From a checkpoint of a small image classifier.
Model: 40-pixel images, arch resmlp, norm layernorm, activation silu, patch size [4, 4], layers 8, width 256.
Training: 36300 steps, batches of 128.
Rows from block 4 of a small image classifier, named by matrix and row number. Rows with one number belong to one neuron. Each number is 50 + 15 x the weight over its row's rms, rounded and kept within 0 to 99. All counts start at 0.
After each neuron's rows are labels from the 100 images, of 14976, where the neuron reaches its highest value: "top examples" is what is common among them; "peak on" is the class under the peak. Only what is clearly more common there than usual is listed. The data: Sentinel-2 satellite tiles (TerraMesh).
# fc1: MLP up (model.blocks.4.mlp.fc1.weight, 1024x256), inputs 0-127
# fc2: MLP down (model.blocks.4.mlp.fc2.weight, 256x1024, transposed), outputs 0-127

fc1.497:50 50 50 69 73 50 83 53 50 50 50 50 50 77 65 50 50 50 50 66 72 50 33 50 27 43 50 58 50 50 50 50 89 50 50 51 50 50 50 50 50 25 50 50 50 50 85 42 50 50 50 50 50 50 50 50 50 50 44 61 50 50 50 50 50 50 50 64 50 58 50 66 59 50 50 65 50 82 59 50 83 50 50 50 50 48 50 50 50 04 50 50 50 50 73 04 21 50 50 75 64 97 50 50 50 50 50 50 50 50 50 50 17 50 50 50 50 50 67 50 50 05 50 50 11 50 83 50
fc2.497:50 32 50 12 68 50 50 50 50 52 50 50 50 67 50 50 50 67 50 50 50 63 50 50 13 74 50 50 50 50 50 50 50 50 50 50 37 84 50 06 50 50 50 50 50 67 50 50 50 55 62 50 50 50 81 50 50 30 14 50 50 50 48 64 50 50 74 50 50 50 50 50 61 50 50 50 50 89 50 50 50 50 65 50 50 30 50 50 50 50 50 42 50 50 50 50 50 53 50 50 91 80 50 50 50 59 50 50 99 50 50 50 50 50 34 50 50 74 50 50 50 50 32 50 50 50 50 50
top examples: crops
peak on: crops

fc1.305:36 67 50 50 50 50 50 50 50 50 50 50 50 50 50 50 50 82 33 50 50 50 50 50 50 50 50 50 60 50 41 50 50 50 61 62 09 50 99 50 50 50 63 49 50 74 50 50 43 50 50 50 50 50 50 39 50 37 50 22 50 50 50 50 50 61 50 23 50 50 50 47 50 50 50 50 50 50 50 00 50 50 50 50 80 77 50 54 50 50 72 11 50 50 40 50 64 50 63 50 54 51 18 50 50 50 54 50 50 50 50 50 50 46 82 86 50 50 50 45 50 21 50 50 50 50 50 50
fc2.305:50 50 50 50 50 50 50 50 50 50 50 50 60 50 50 50 50 67 77 50 50 50 50 50 50 50 53 50 50 50 50 50 50 50 57 50 00 50 50 37 50 68 50 50 50 50 34 50 50 50 50 50 50 50 50 50 50 50 50 99 50 16 98 50 50 24 18 50 50 50 48 50 50 50 50 50 50 50 50 50 50 50 50 50 50 50 50 50 17 50 54 93 00 50 25 50 40 50 50 50 50 50 93 50 27 50 50 48 00 50 50 40 50 50 50 50 50 50 50 02 50 50 50 50 50 28 33 33
top examples: main land cover: snow or ice
peak on: snow or ice

fc1.359:42 80 39 50 68 50 50 47 41 50 50 29 45 50 98 50 50 64 65 50 36 36 50 25 50 50 50 22 14 50 50 53 50 61 50 50 50 32 57 46 50 50 50 60 23 50 58 50 25 05 50 50 47 50 47 68 50 59 98 50 50 46 25 50 42 50 55 50 55 50 50 27 52 33 62 50 50 85 50 25 50 45 78 50 50 71 10 50 17 50 50 50 50 57 50 50 36 50 37 50 50 50 48 50 50 98 36 50 50 54 50 50 50 50 68 50 77 37 50 50 05 50 84 52 50 50 73 31
fc2.359:50 19 50 85 50 71 50 43 50 50 88 85 50 26 50 50 50 50 18 62 30 50 42 60 50 50 50 79 69 50 99 28 50 27 30 48 50 40 50 50 59 58 24 26 50 50 50 28 50 50 62 55 74 70 48 32 80 50 79 50 50 50 50 50 50 83 50 26 50 50 59 50 50 32 50 61 35 63 55 17 50 50 50 50 71 84 83 35 53 72 50 50 43 50 50 17 50 50 66 50 50 51 41 83 32 50 94 43 51 50 49 50 56 70 50 41 50 42 50 27 50 27 73 50 22 61 23 50
top examples: trees; crops; main land cover: crops
peak on: crops

fc1.118:90 41 73 50 50 44 87 44 36 35 29 50 50 92 28 33 50 48 41 50 49 46 38 50 50 40 75 50 40 18 50 50 51 18 37 61 95 46 35 43 77 42 50 50 50 63 68 50 50 75 71 50 50 31 54 34 50 50 50 47 74 17 65 50 50 50 50 26 31 50 50 18 50 79 57 50 73 57 50 50 62 75 57 50 50 50 50 50 50 42 62 34 63 50 77 38 29 36 52 32 50 50 57 50 50 50 39 91 73 50 75 62 50 60 64 50 75 50 50 50 50 31 57 50 39 50 59 57
fc2.118:50 50 72 50 36 76 52 68 38 64 50 50 50 11 50 50 50 36 73 77 50 75 75 50 59 50 50 50 75 00 36 83 93 68 50 54 48 39 50 75 78 39 68 45 86 48 50 50 52 27 50 50 50 50 50 36 50 19 55 60 39 50 50 50 30 50 50 95 63 33 50 39 27 50 70 35 52 50 41 50 75 50 51 47 40 50 60 50 40 80 31 48 50 52 41 57 50 12 50 46 39 50 21 74 57 29 35 50 69 43 50 50 50 52 50 50 50 50 44 50 50 50 31 79 50 48 57 69
top examples: main land cover: trees
peak on: trees

fc1.238:50 50 50 50 50 48 50 40 50 50 50 39 50 50 23 34 25 91 50 66 26 24 50 64 50 50 70 50 50 64 50 56 50 50 50 44 50 50 50 50 72 48 79 50 50 56 50 30 50 50 50 50 44 41 50 50 91 50 50 57 50 50 55 50 50 50 50 50 41 80 50 50 25 57 50 39 50 50 13 50 50 79 85 23 83 50 60 61 50 50 50 50 38 50 50 42 50 33 50 29 50 50 50 50 99 50 58 50 50 50 50 65 50 59 55 50 50 52 80 50 50 49 43 50 34 30 50 50
fc2.238:23 50 60 50 46 29 43 50 50 50 63 50 50 50 50 73 50 50 47 50 50 50 50 50 59 87 50 25 44 36 50 73 56 50 50 23 50 50 84 50 65 55 32 50 50 68 17 50 49 77 51 50 77 50 50 50 36 20 89 50 34 14 52 29 50 15 50 70 73 50 67 50 50 42 57 46 32 25 50 40 52 50 50 50 23 52 67 50 58 50 50 50 42 50 50 89 05 56 50 50 50 50 62 50 50 62 50 44 50 50 50 15 50 57 17 50 50 50 67 38 50 65 88 30 50 50 50 50
top examples: main land cover: trees
peak on: trees

fc1.147:57 50 32 72 60 50 00 50 50 48 43 77 76 90 42 50 44 50 50 50 50 55 81 50 50 49 22 21 50 70 50 49 50 48 39 50 50 88 43 50 50 58 50 50 50 50 50 43 50 50 05 55 16 34 50 00 50 81 52 69 50 50 50 50 50 50 50 50 27 69 68 50 79 50 50 50 74 44 38 50 79 50 51 50 50 50 13 54 64 50 50 50 50 50 50 50 50 50 18 50 33 50 50 50 39 38 50 74 14 66 50 39 10 82 50 50 35 30 50 50 41 50 50 58 41 21 50 50
fc2.147:50 50 53 50 64 50 50 52 50 58 50 50 22 44 50 04 50 37 50 50 50 50 39 44 50 72 50 50 54 38 50 84 50 50 46 70 70 50 50 15 56 28 50 50 59 22 74 50 40 50 50 50 59 69 25 62 71 50 50 42 50 50 50 50 00 50 88 48 50 50 50 51 50 22 50 48 47 62 50 78 50 50 50 50 42 64 46 21 50 50 50 29 50 50 50 50 50 54 97 41 45 26 41 64 50 73 50 50 50 72 50 72 50 50 50 48 50 56 50 86 50 81 50 38 50 50 01 50
top examples: water; main land cover: water
peak on: water

fc1.641:50 58 50 50 39 63 50 50 11 50 29 50 50 50 28 50 76 39 50 22 50 42 47 24 50 50 50 54 50 50 50 50 50 50 50 50 36 17 80 52 50 83 50 70 50 50 69 50 50 36 50 50 50 71 50 50 66 51 73 79 39 34 50 29 29 95 50 44 50 50 50 63 50 19 22 50 32 23 50 50 50 87 50 49 50 50 38 50 71 50 70 75 16 50 36 50 78 66 50 50 50 11 54 67 56 50 51 50 67 50 50 95 50 69 33 50 50 62 41 50 16 50 38 50 50 50 50 79
fc2.641:37 28 29 50 50 45 68 50 29 78 50 72 50 40 91 56 50 50 32 48 50 53 62 50 50 50 50 37 50 50 50 50 79 31 85 50 50 50 38 54 50 50 55 84 50 15 50 46 78 03 51 50 47 50 56 50 69 48 50 50 39 50 52 50 47 21 50 52 50 55 26 50 50 29 50 25 34 50 50 59 50 74 50 65 50 91 61 61 50 62 50 43 50 50 50 60 82 50 50 50 50 50 31 50 50 50 58 53 82 19 50 45 56 50 29 55 50 63 55 70 72 50 50 50 50 50 50 20
top examples: snow or ice; main land cover: snow or ice
peak on: snow or ice

fc1.444:27 67 50 38 50 07 50 89 50 50 50 12 50 37 42 29 47 49 50 66 29 57 05 50 56 27 50 50 23 32 50 77 16 50 50 46 50 50 58 50 50 50 67 42 50 69 50 50 74 33 68 50 68 50 50 50 86 50 65 44 60 50 50 50 50 32 50 50 54 60 58 50 69 76 69 57 77 50 88 50 89 54 50 50 50 50 50 50 50 37 66 73 50 50 48 50 72 50 50 50 50 26 65 16 50 50 39 20 50 50 50 43 08 79 48 50 64 50 50 49 44 63 45 49 35 36 50 26
fc2.444:47 03 28 50 36 48 50 64 42 50 35 68 50 50 50 52 50 50 88 50 23 56 50 31 50 50 59 50 38 50 50 65 50 48 77 50 62 50 32 50 65 69 41 50 53 48 50 31 21 16 69 50 58 63 50 50 30 50 34 89 47 40 50 25 48 60 51 21 50 50 94 56 43 50 50 50 50 30 89 50 29 50 50 50 50 26 50 50 50 50 11 44 67 28 75 34 50 50 58 79 50 50 55 84 50 99 50 34 60 72 62 73 50 59 63 34 56 30 50 19 50 29 50 50 69 50 61 50
top examples: snow or ice; main land cover: snow or ice
peak on: snow or ice

fc1.523:50 75 50 19 50 50 50 82 49 56 42 34 42 50 50 40 50 50 44 50 96 72 50 63 31 71 26 15 52 00 19 50 36 78 70 75 17 50 28 50 50 50 50 71 50 50 41 50 50 49 60 50 50 50 50 50 50 49 81 50 50 50 46 50 34 50 50 50 50 09 50 50 50 50 50 50 48 53 50 50 55 45 50 63 78 30 50 50 50 71 50 37 50 50 50 50 50 66 41 51 28 50 58 50 50 50 49 50 56 60 30 50 55 50 68 53 50 21 50 40 50 50 50 22 50 50 50 29
fc2.523:50 52 50 48 50 30 33 50 50 40 80 60 63 26 29 50 50 82 50 50 50 77 50 50 50 50 26 50 50 50 83 50 50 54 50 49 50 50 50 50 51 45 50 88 50 14 50 50 50 39 50 50 50 50 28 18 43 50 77 90 50 50 00 50 50 69 50 53 50 50 64 37 43 50 50 50 50 50 50 50 07 42 71 50 84 50 50 74 50 50 50 50 54 29 50 50 50 36 50 50 50 67 70 50 35 69 50 06 56 80 45 69 50 50 43 50 35 50 50 50 66 50 62 50 21 09 50 51
top examples: main land cover: water
peak on: water

fc1.640:53 50 50 50 42 50 65 69 51 70 28 50 41 50 32 14 80 09 00 23 50 47 50 50 27 59 53 60 53 50 34 50 30 50 50 62 50 34 60 74 50 72 50 44 49 72 62 33 50 30 50 50 60 58 62 39 13 75 30 50 41 59 38 98 50 40 50 73 42 63 50 16 50 66 73 57 50 50 51 60 16 65 67 34 77 54 56 50 50 72 89 15 50 65 50 50 43 50 28 46 50 50 50 53 74 54 50 37 50 50 50 78 41 67 83 70 50 22 63 50 50 50 50 63 50 44 31 50
fc2.640:52 50 82 50 30 60 50 29 80 42 50 22 41 46 23 25 62 79 52 50 50 47 50 42 77 50 50 44 50 55 64 40 59 50 64 59 50 76 64 50 50 28 50 50 50 50 50 44 50 42 61 39 34 50 32 42 26 09 50 61 33 29 50 50 41 34 50 50 39 50 58 57 28 50 40 52 36 26 28 65 45 66 75 72 31 81 42 50 89 50 50 28 32 50 38 50 49 85 67 40 68 50 13 50 34 27 50 26 14 44 57 58 50 50 92 64 20 55 66 42 22 29 50 45 50 38 50 50
top examples: main land cover: snow or ice
peak on: snow or ice

fc1.384:69 73 50 50 50 50 52 59 57 99 50 47 66 50 66 99 73 50 50 50 23 50 49 50 50 41 50 65 50 50 50 53 57 55 23 50 40 04 80 45 39 50 13 53 52 65 50 50 50 50 36 35 50 31 50 56 08 26 50 50 50 50 50 94 70 39 50 50 18 50 40 50 50 58 39 50 50 50 50 50 50 50 39 28 41 77 50 24 50 18 50 50 50 50 50 50 50 50 45 54 37 53 40 50 50 50 50 55 50 50 60 50 42 59 60 50 69 57 19 50 50 50 50 50 69 50 50 56
fc2.384:50 40 50 50 50 50 63 50 19 23 46 50 20 50 79 02 41 50 50 61 50 50 50 39 11 36 50 46 56 50 72 50 51 50 37 47 28 50 66 50 64 04 50 50 50 50 50 51 50 57 23 63 50 50 61 20 50 50 50 50 99 27 50 17 32 50 51 50 50 50 50 71 66 78 20 61 50 50 50 50 50 50 50 50 50 42 51 62 36 84 56 70 50 50 35 50 41 50 66 21 50 43 54 80 50 72 48 58 31 66 50 50 50 60 50 49 50 68 50 23 70 45 50 50 33 50 50 50
top examples: crops; main land cover: crops
peak on: crops

fc1.3:80 49 50 50 50 50 50 66 28 50 50 40 42 47 50 78 50 20 50 63 55 49 50 50 16 60 50 50 34 80 73 50 30 50 47 66 65 50 50 43 39 48 08 50 61 50 46 38 53 50 50 54 50 32 43 34 58 53 50 50 50 20 59 57 29 92 43 35 72 50 20 50 50 69 50 50 31 50 50 14 34 50 50 50 04 34 50 49 87 63 66 47 33 50 50 50 50 50 62 50 37 50 51 77 63 24 82 70 27 35 61 27 75 42 57 72 04 77 50 58 50 54 50 41 52 50 50 50
fc2.3:50 45 50 56 09 39 50 27 80 37 15 50 50 77 79 63 38 50 50 60 64 50 54 50 60 50 46 35 50 50 60 50 50 52 86 34 50 41 37 34 50 50 50 19 18 60 50 21 50 50 50 61 20 24 50 50 64 65 50 50 45 57 36 61 38 51 50 75 50 50 75 50 24 29 50 32 50 50 87 37 50 50 50 59 36 26 39 50 50 50 50 50 50 83 15 63 50 61 50 85 50 50 50 50 50 50 50 50 50 50 50 63 50 50 50 35 50 55 61 58 31 50 06 50 82 50 54 50
top examples: water; main land cover: water
peak on: trees; water

fc1.386:28 71 57 50 50 50 75 59 73 50 37 50 09 50 50 50 39 50 45 50 50 02 72 46 71 42 49 50 50 50 52 50 28 39 54 33 70 50 59 81 37 50 85 50 50 68 64 63 34 81 54 26 58 50 50 35 50 50 97 70 50 58 50 17 47 30 50 57 50 50 01 66 50 50 57 42 62 50 50 50 50 57 50 43 36 50 76 39 02 20 50 51 50 50 45 47 53 31 42 50 50 27 50 46 28 50 59 43 50 89 56 66 50 50 61 34 62 59 69 50 50 13 50 50 54 68 26 56
fc2.386:25 50 68 52 50 45 42 48 57 50 25 30 58 50 35 80 46 33 63 50 50 67 86 47 82 48 50 45 60 32 50 33 50 50 50 50 38 50 50 50 60 49 39 50 82 22 50 50 50 37 50 28 83 50 50 50 50 36 45 50 77 50 50 80 80 70 50 29 53 50 45 50 25 50 53 29 08 36 41 50 50 87 62 50 50 50 50 53 46 34 50 25 50 50 50 63 70 50 64 69 50 83 62 50 47 50 50 90 50 50 52 50 67 27 50 19 50 36 50 50 50 37 58 57 39 49 41 50
top examples: main land cover: water
peak on: water

fc1.143:24 50 50 50 36 50 40 50 50 50 42 50 50 50 50 50 11 50 50 50 41 50 83 69 71 50 50 14 37 15 32 50 66 45 63 64 17 50 41 53 50 50 50 50 90 52 50 36 64 45 46 50 50 63 41 35 43 43 60 50 50 77 50 40 55 39 50 63 57 50 18 68 62 50 50 50 50 50 40 50 40 59 50 68 50 43 50 50 50 69 18 50 50 23 45 50 23 50 76 43 68 68 50 86 50 36 50 50 09 85 50 50 97 64 47 74 47 50 43 43 50 50 50 50 50 37 48 50
fc2.143:43 79 50 72 50 60 50 59 40 70 38 50 37 35 45 63 64 70 50 66 25 50 53 34 50 93 50 56 57 50 50 50 42 50 45 45 50 66 35 81 50 50 50 61 56 21 58 52 53 50 50 50 82 75 50 58 50 35 52 50 50 51 45 50 50 51 50 75 72 50 56 75 50 62 61 50 50 50 70 54 50 40 21 32 83 50 50 71 77 35 50 50 63 71 34 50 50 46 94 50 50 50 42 50 50 51 51 50 64 50 59 54 02 50 50 50 50 50 50 42 50 50 51 38 50 50 50 21
top examples: main land cover: water
peak on: water

fc1.196:50 19 50 15 50 50 50 50 50 50 50 50 50 50 28 47 50 33 50 47 50 50 50 03 50 50 50 50 50 57 50 00 30 50 65 83 50 50 74 99 50 50 50 50 50 50 50 50 31 50 50 50 50 50 50 50 42 50 50 50 15 50 50 52 81 81 13 50 50 97 50 51 50 46 03 74 50 50 50 50 89 50 50 50 54 50 50 50 99 50 50 50 50 41 50 50 50 50 14 50 57 61 50 18 50 50 50 50 42 50 50 50 10 50 50 50 50 50 75 65 63 50 17 50 03 72 50 50
fc2.196:50 48 50 50 55 50 50 50 50 50 50 50 54 67 50 50 47 50 85 30 38 06 50 46 50 50 50 73 50 50 50 50 50 50 50 50 50 50 50 50 50 50 50 50 50 50 50 50 50 50 50 50 50 50 50 91 90 50 50 41 50 50 99 20 16 50 83 50 50 50 47 44 50 50 50 50 50 50 50 50 50 79 50 50 10 50 50 50 59 47 50 76 50 50 41 50 43 50 50 50 50 50 95 50 39 50 40 50 50 50 50 83 32 50 50 50 50 61 50 50 00 88 50 50 50 23 50 50
top examples: trees; main land cover: trees; clouds
peak on: trees

fc1.198:50 87 45 50 59 63 27 66 75 21 50 62 50 50 59 99 73 31 36 93 89 50 60 50 25 50 39 66 30 50 50 50 50 63 50 58 13 50 99 13 50 40 45 38 50 50 46 72 50 50 01 72 50 50 79 57 19 50 50 50 45 76 65 69 50 21 58 50 50 50 21 62 45 50 66 29 51 50 50 50 50 57 20 85 50 44 50 59 26 44 50 50 50 50 25 65 50 50 50 64 50 80 50 50 49 50 51 46 50 52 53 50 51 43 50 50 50 50 40 64 27 80 50 39 72 41 17 39
fc2.198:53 31 50 50 44 74 64 50 50 59 44 50 25 50 67 34 50 50 50 57 51 50 56 59 19 27 50 50 50 50 50 50 50 30 50 69 50 28 62 23 50 50 51 61 60 50 50 35 99 50 39 50 53 50 19 47 50 29 50 45 50 30 60 17 50 50 50 50 32 50 50 50 50 50 53 69 50 50 80 39 50 50 50 40 70 61 57 77 15 75 50 50 50 77 50 19 23 69 71 30 54 44 88 50 38 31 72 50 50 64 57 50 50 67 50 50 50 50 23 50 48 58 30 73 12 50 50 50
top examples: crops; main land cover: crops
peak on: crops

fc1.524:50 73 23 65 32 47 55 63 61 50 50 61 50 50 50 35 50 43 50 49 93 50 26 62 43 39 50 46 44 56 49 50 50 43 50 59 55 50 50 50 50 22 43 73 52 50 51 50 23 07 46 50 25 50 60 50 40 48 63 50 50 50 45 52 37 65 50 53 39 50 65 47 64 73 62 78 50 50 29 20 50 69 50 60 51 45 32 32 50 62 62 40 50 56 34 50 43 42 48 27 50 67 50 50 28 49 50 79 39 50 50 50 56 41 50 50 46 50 36 50 50 51 51 43 86 27 67 81
fc2.524:42 50 50 45 59 31 45 50 44 50 50 73 50 77 95 57 50 50 50 50 30 50 70 50 50 35 55 50 50 62 52 70 51 58 50 44 50 50 50 51 50 28 50 50 70 50 43 44 50 38 54 24 12 50 50 50 50 65 15 42 50 42 00 11 31 50 37 80 27 68 18 36 34 25 50 52 50 86 60 61 50 24 52 41 42 55 50 31 22 50 56 35 40 27 20 64 50 50 50 49 50 50 48 44 75 77 50 50 54 61 69 44 55 33 29 50 50 33 58 50 77 76 50 50 50 57 50 43
top examples: water; main land cover: water
peak on: water

fc1.190:67 50 50 28 18 50 46 61 59 95 50 30 46 69 50 50 36 61 50 17 50 24 50 12 17 50 48 50 50 50 50 40 43 50 62 21 50 50 58 50 50 50 50 36 50 15 36 50 71 50 46 60 50 29 33 50 50 50 50 50 50 80 58 26 42 65 50 62 50 50 50 73 50 50 50 50 65 50 50 50 50 81 50 50 88 50 50 12 50 50 24 50 50 50 50 70 65 50 50 50 65 50 61 73 50 71 10 50 59 50 50 31 30 43 50 79 50 46 50 07 44 91 35 77 50 50 50 50
fc2.190:50 62 58 26 50 50 50 50 50 00 32 22 32 50 50 50 25 50 50 73 50 91 50 50 62 50 50 14 29 50 50 68 36 34 50 50 50 50 43 50 50 50 50 50 50 00 50 18 50 07 50 50 50 50 50 50 88 34 50 50 50 50 50 83 69 36 70 50 54 87 50 50 50 50 66 50 50 50 67 50 50 50 50 22 50 63 65 50 50 50 50 50 50 50 07 18 50 50 51 50 99 50 42 50 50 50 63 51 50 50 50 50 61 50 50 50 50 42 50 50 74 50 50 50 50 50 50 36
top examples: snow or ice; main land cover: snow or ice
peak on: snow or ice

fc1.573:47 43 50 40 62 50 38 52 34 64 50 50 42 57 61 40 50 50 58 50 62 41 86 69 50 60 46 59 50 50 50 50 87 50 50 50 24 50 69 50 50 57 53 59 50 50 82 19 24 40 33 50 50 50 71 39 36 18 50 50 80 45 50 00 50 67 67 47 58 33 50 50 50 50 50 00 50 81 36 50 36 50 80 62 50 41 72 94 58 48 50 50 76 74 50 53 09 50 50 75 29 33 82 67 25 50 30 62 65 70 38 50 65 50 46 50 17 50 48 50 62 80 50 50 73 50 50 50
fc2.573:51 50 50 74 50 57 60 38 30 41 47 59 45 38 48 50 50 50 67 50 50 62 74 60 64 50 60 70 48 40 57 50 50 34 15 58 38 50 50 50 46 50 50 50 50 50 58 50 68 68 73 62 50 50 73 50 73 50 12 61 50 50 49 66 42 50 39 55 50 50 49 50 68 50 50 43 51 50 69 62 25 50 50 50 47 51 50 50 50 37 65 71 05 36 50 50 46 50 50 36 50 37 00 50 87 50 50 21 41 50 50 53 40 39 83 63 50 50 50 42 50 50 50 50 50 50 50 50
top examples: main land cover: trees; main land cover: water
peak on: trees; water

fc1.701:50 49 83 64 61 56 58 50 50 50 20 50 27 50 51 50 49 31 50 68 00 63 50 50 66 43 50 15 28 50 35 50 35 55 32 50 50 75 18 57 70 23 59 61 50 87 50 50 82 50 50 46 50 50 50 50 41 90 50 15 50 50 50 50 50 50 50 50 79 35 50 50 50 50 75 50 66 49 50 50 07 32 50 53 50 86 35 50 50 58 66 22 50 57 28 50 50 23 38 40 31 45 66 46 50 50 22 64 50 50 22 47 31 53 51 50 57 50 66 50 50 55 12 50 15 50 50 50
fc2.701:87 66 34 33 58 50 50 64 31 50 22 44 76 49 60 50 50 50 79 38 53 58 46 75 50 77 50 37 41 50 31 69 50 50 50 50 65 62 45 67 52 37 17 37 27 50 58 96 50 50 50 47 78 56 47 50 37 67 36 50 50 50 48 55 50 57 50 28 50 62 62 53 50 34 50 50 39 76 52 31 50 50 50 50 50 80 50 50 67 50 38 58 75 50 50 50 30 29 68 50 50 50 50 37 35 50 50 58 50 63 50 64 50 38 50 50 40 50 50 25 45 95 47 92 50 40 50 39
top examples: main land cover: snow or ice
peak on: snow or ice

fc1.542:50 78 50 63 57 57 34 26 50 50 50 48 50 78 33 70 39 50 66 50 34 50 82 21 27 19 48 50 51 00 50 50 50 50 67 39 71 50 39 50 69 50 74 50 50 45 63 47 72 50 50 10 50 50 52 50 46 50 63 50 50 69 50 50 50 50 50 31 50 50 50 50 50 50 24 44 50 68 50 39 14 50 50 68 66 50 50 50 50 50 53 50 38 63 75 80 42 30 61 53 41 50 64 50 50 37 50 13 50 31 81 50 82 51 50 50 75 50 50 42 56 50 66 58 60 50 63 50
fc2.542:50 51 50 79 50 51 70 41 35 61 69 12 50 50 50 31 50 50 50 42 87 50 18 50 00 71 77 50 50 50 50 21 50 75 76 50 73 56 72 66 50 50 14 36 60 32 50 58 64 43 51 87 50 50 07 50 57 52 47 50 62 50 63 71 50 50 31 50 76 77 13 50 61 42 50 50 57 50 50 52 50 75 59 26 50 50 50 47 50 23 50 66 33 50 50 50 50 61 50 50 81 50 20 50 50 52 29 50 50 50 50 50 64 29 53 32 44 50 50 38 61 50 50 17 50 50 66 54
top examples: water; main land cover: water
peak on: water

fc1.480:50 50 50 25 27 32 50 50 50 50 49 50 50 50 50 50 50 60 63 77 56 15 73 50 50 70 48 50 50 53 63 50 50 50 68 33 20 78 50 28 80 50 50 50 50 62 13 60 82 57 50 50 50 70 48 50 31 68 50 50 32 50 34 72 50 57 60 50 76 50 50 48 73 50 61 37 46 80 50 50 50 22 50 40 53 50 50 66 50 66 50 66 24 50 50 50 73 73 50 54 50 69 55 50 23 04 50 35 50 46 50 59 50 50 86 50 67 50 52 75 49 72 66 73 06 50 71 50
fc2.480:50 50 44 50 50 63 50 50 84 36 31 44 50 43 67 41 46 50 50 27 50 57 22 28 53 63 62 42 43 68 50 50 68 56 50 75 50 51 50 84 50 40 65 25 77 57 50 50 21 39 50 31 50 70 50 57 37 50 80 41 63 50 25 33 60 50 36 27 16 50 50 50 50 65 42 50 99 47 77 43 50 55 40 59 50 45 41 50 50 46 41 82 25 50 50 31 50 50 73 19 50 50 50 50 77 94 59 50 69 50 39 36 42 49 27 59 46 50 50 37 72 50 50 48 22 50 71 45
top examples: main land cover: trees
peak on: trees

fc1.478:68 18 53 77 84 51 69 50 50 27 50 50 36 55 50 26 50 50 35 78 50 77 50 74 78 50 42 50 50 50 50 50 27 50 58 64 50 50 50 62 43 64 50 59 74 50 34 58 61 50 69 76 50 50 64 50 50 50 50 50 50 58 38 43 31 94 79 26 30 61 62 50 39 52 50 00 50 23 76 31 50 50 38 50 50 50 50 64 76 50 72 79 84 65 79 50 19 63 50 50 46 51 50 50 50 50 50 50 50 55 50 38 50 50 50 64 50 50 50 50 37 56 50 50 48 48 48 41
fc2.478:50 31 50 50 22 50 59 50 50 43 50 50 46 69 50 20 63 45 42 29 19 23 68 70 37 50 30 54 96 62 50 47 59 66 50 50 36 50 67 61 50 50 35 50 00 56 50 38 50 69 50 50 50 52 53 50 61 21 50 55 64 50 60 50 74 65 50 23 50 50 70 45 57 50 47 40 27 50 27 50 50 31 50 29 43 50 50 03 39 50 50 62 32 50 36 99 66 50 50 50 50 55 48 50 60 55 59 70 11 50 50 50 50 50 13 68 50 74 50 50 67 66 71 43 50 50 50 50
top examples: main land cover: water
peak on: water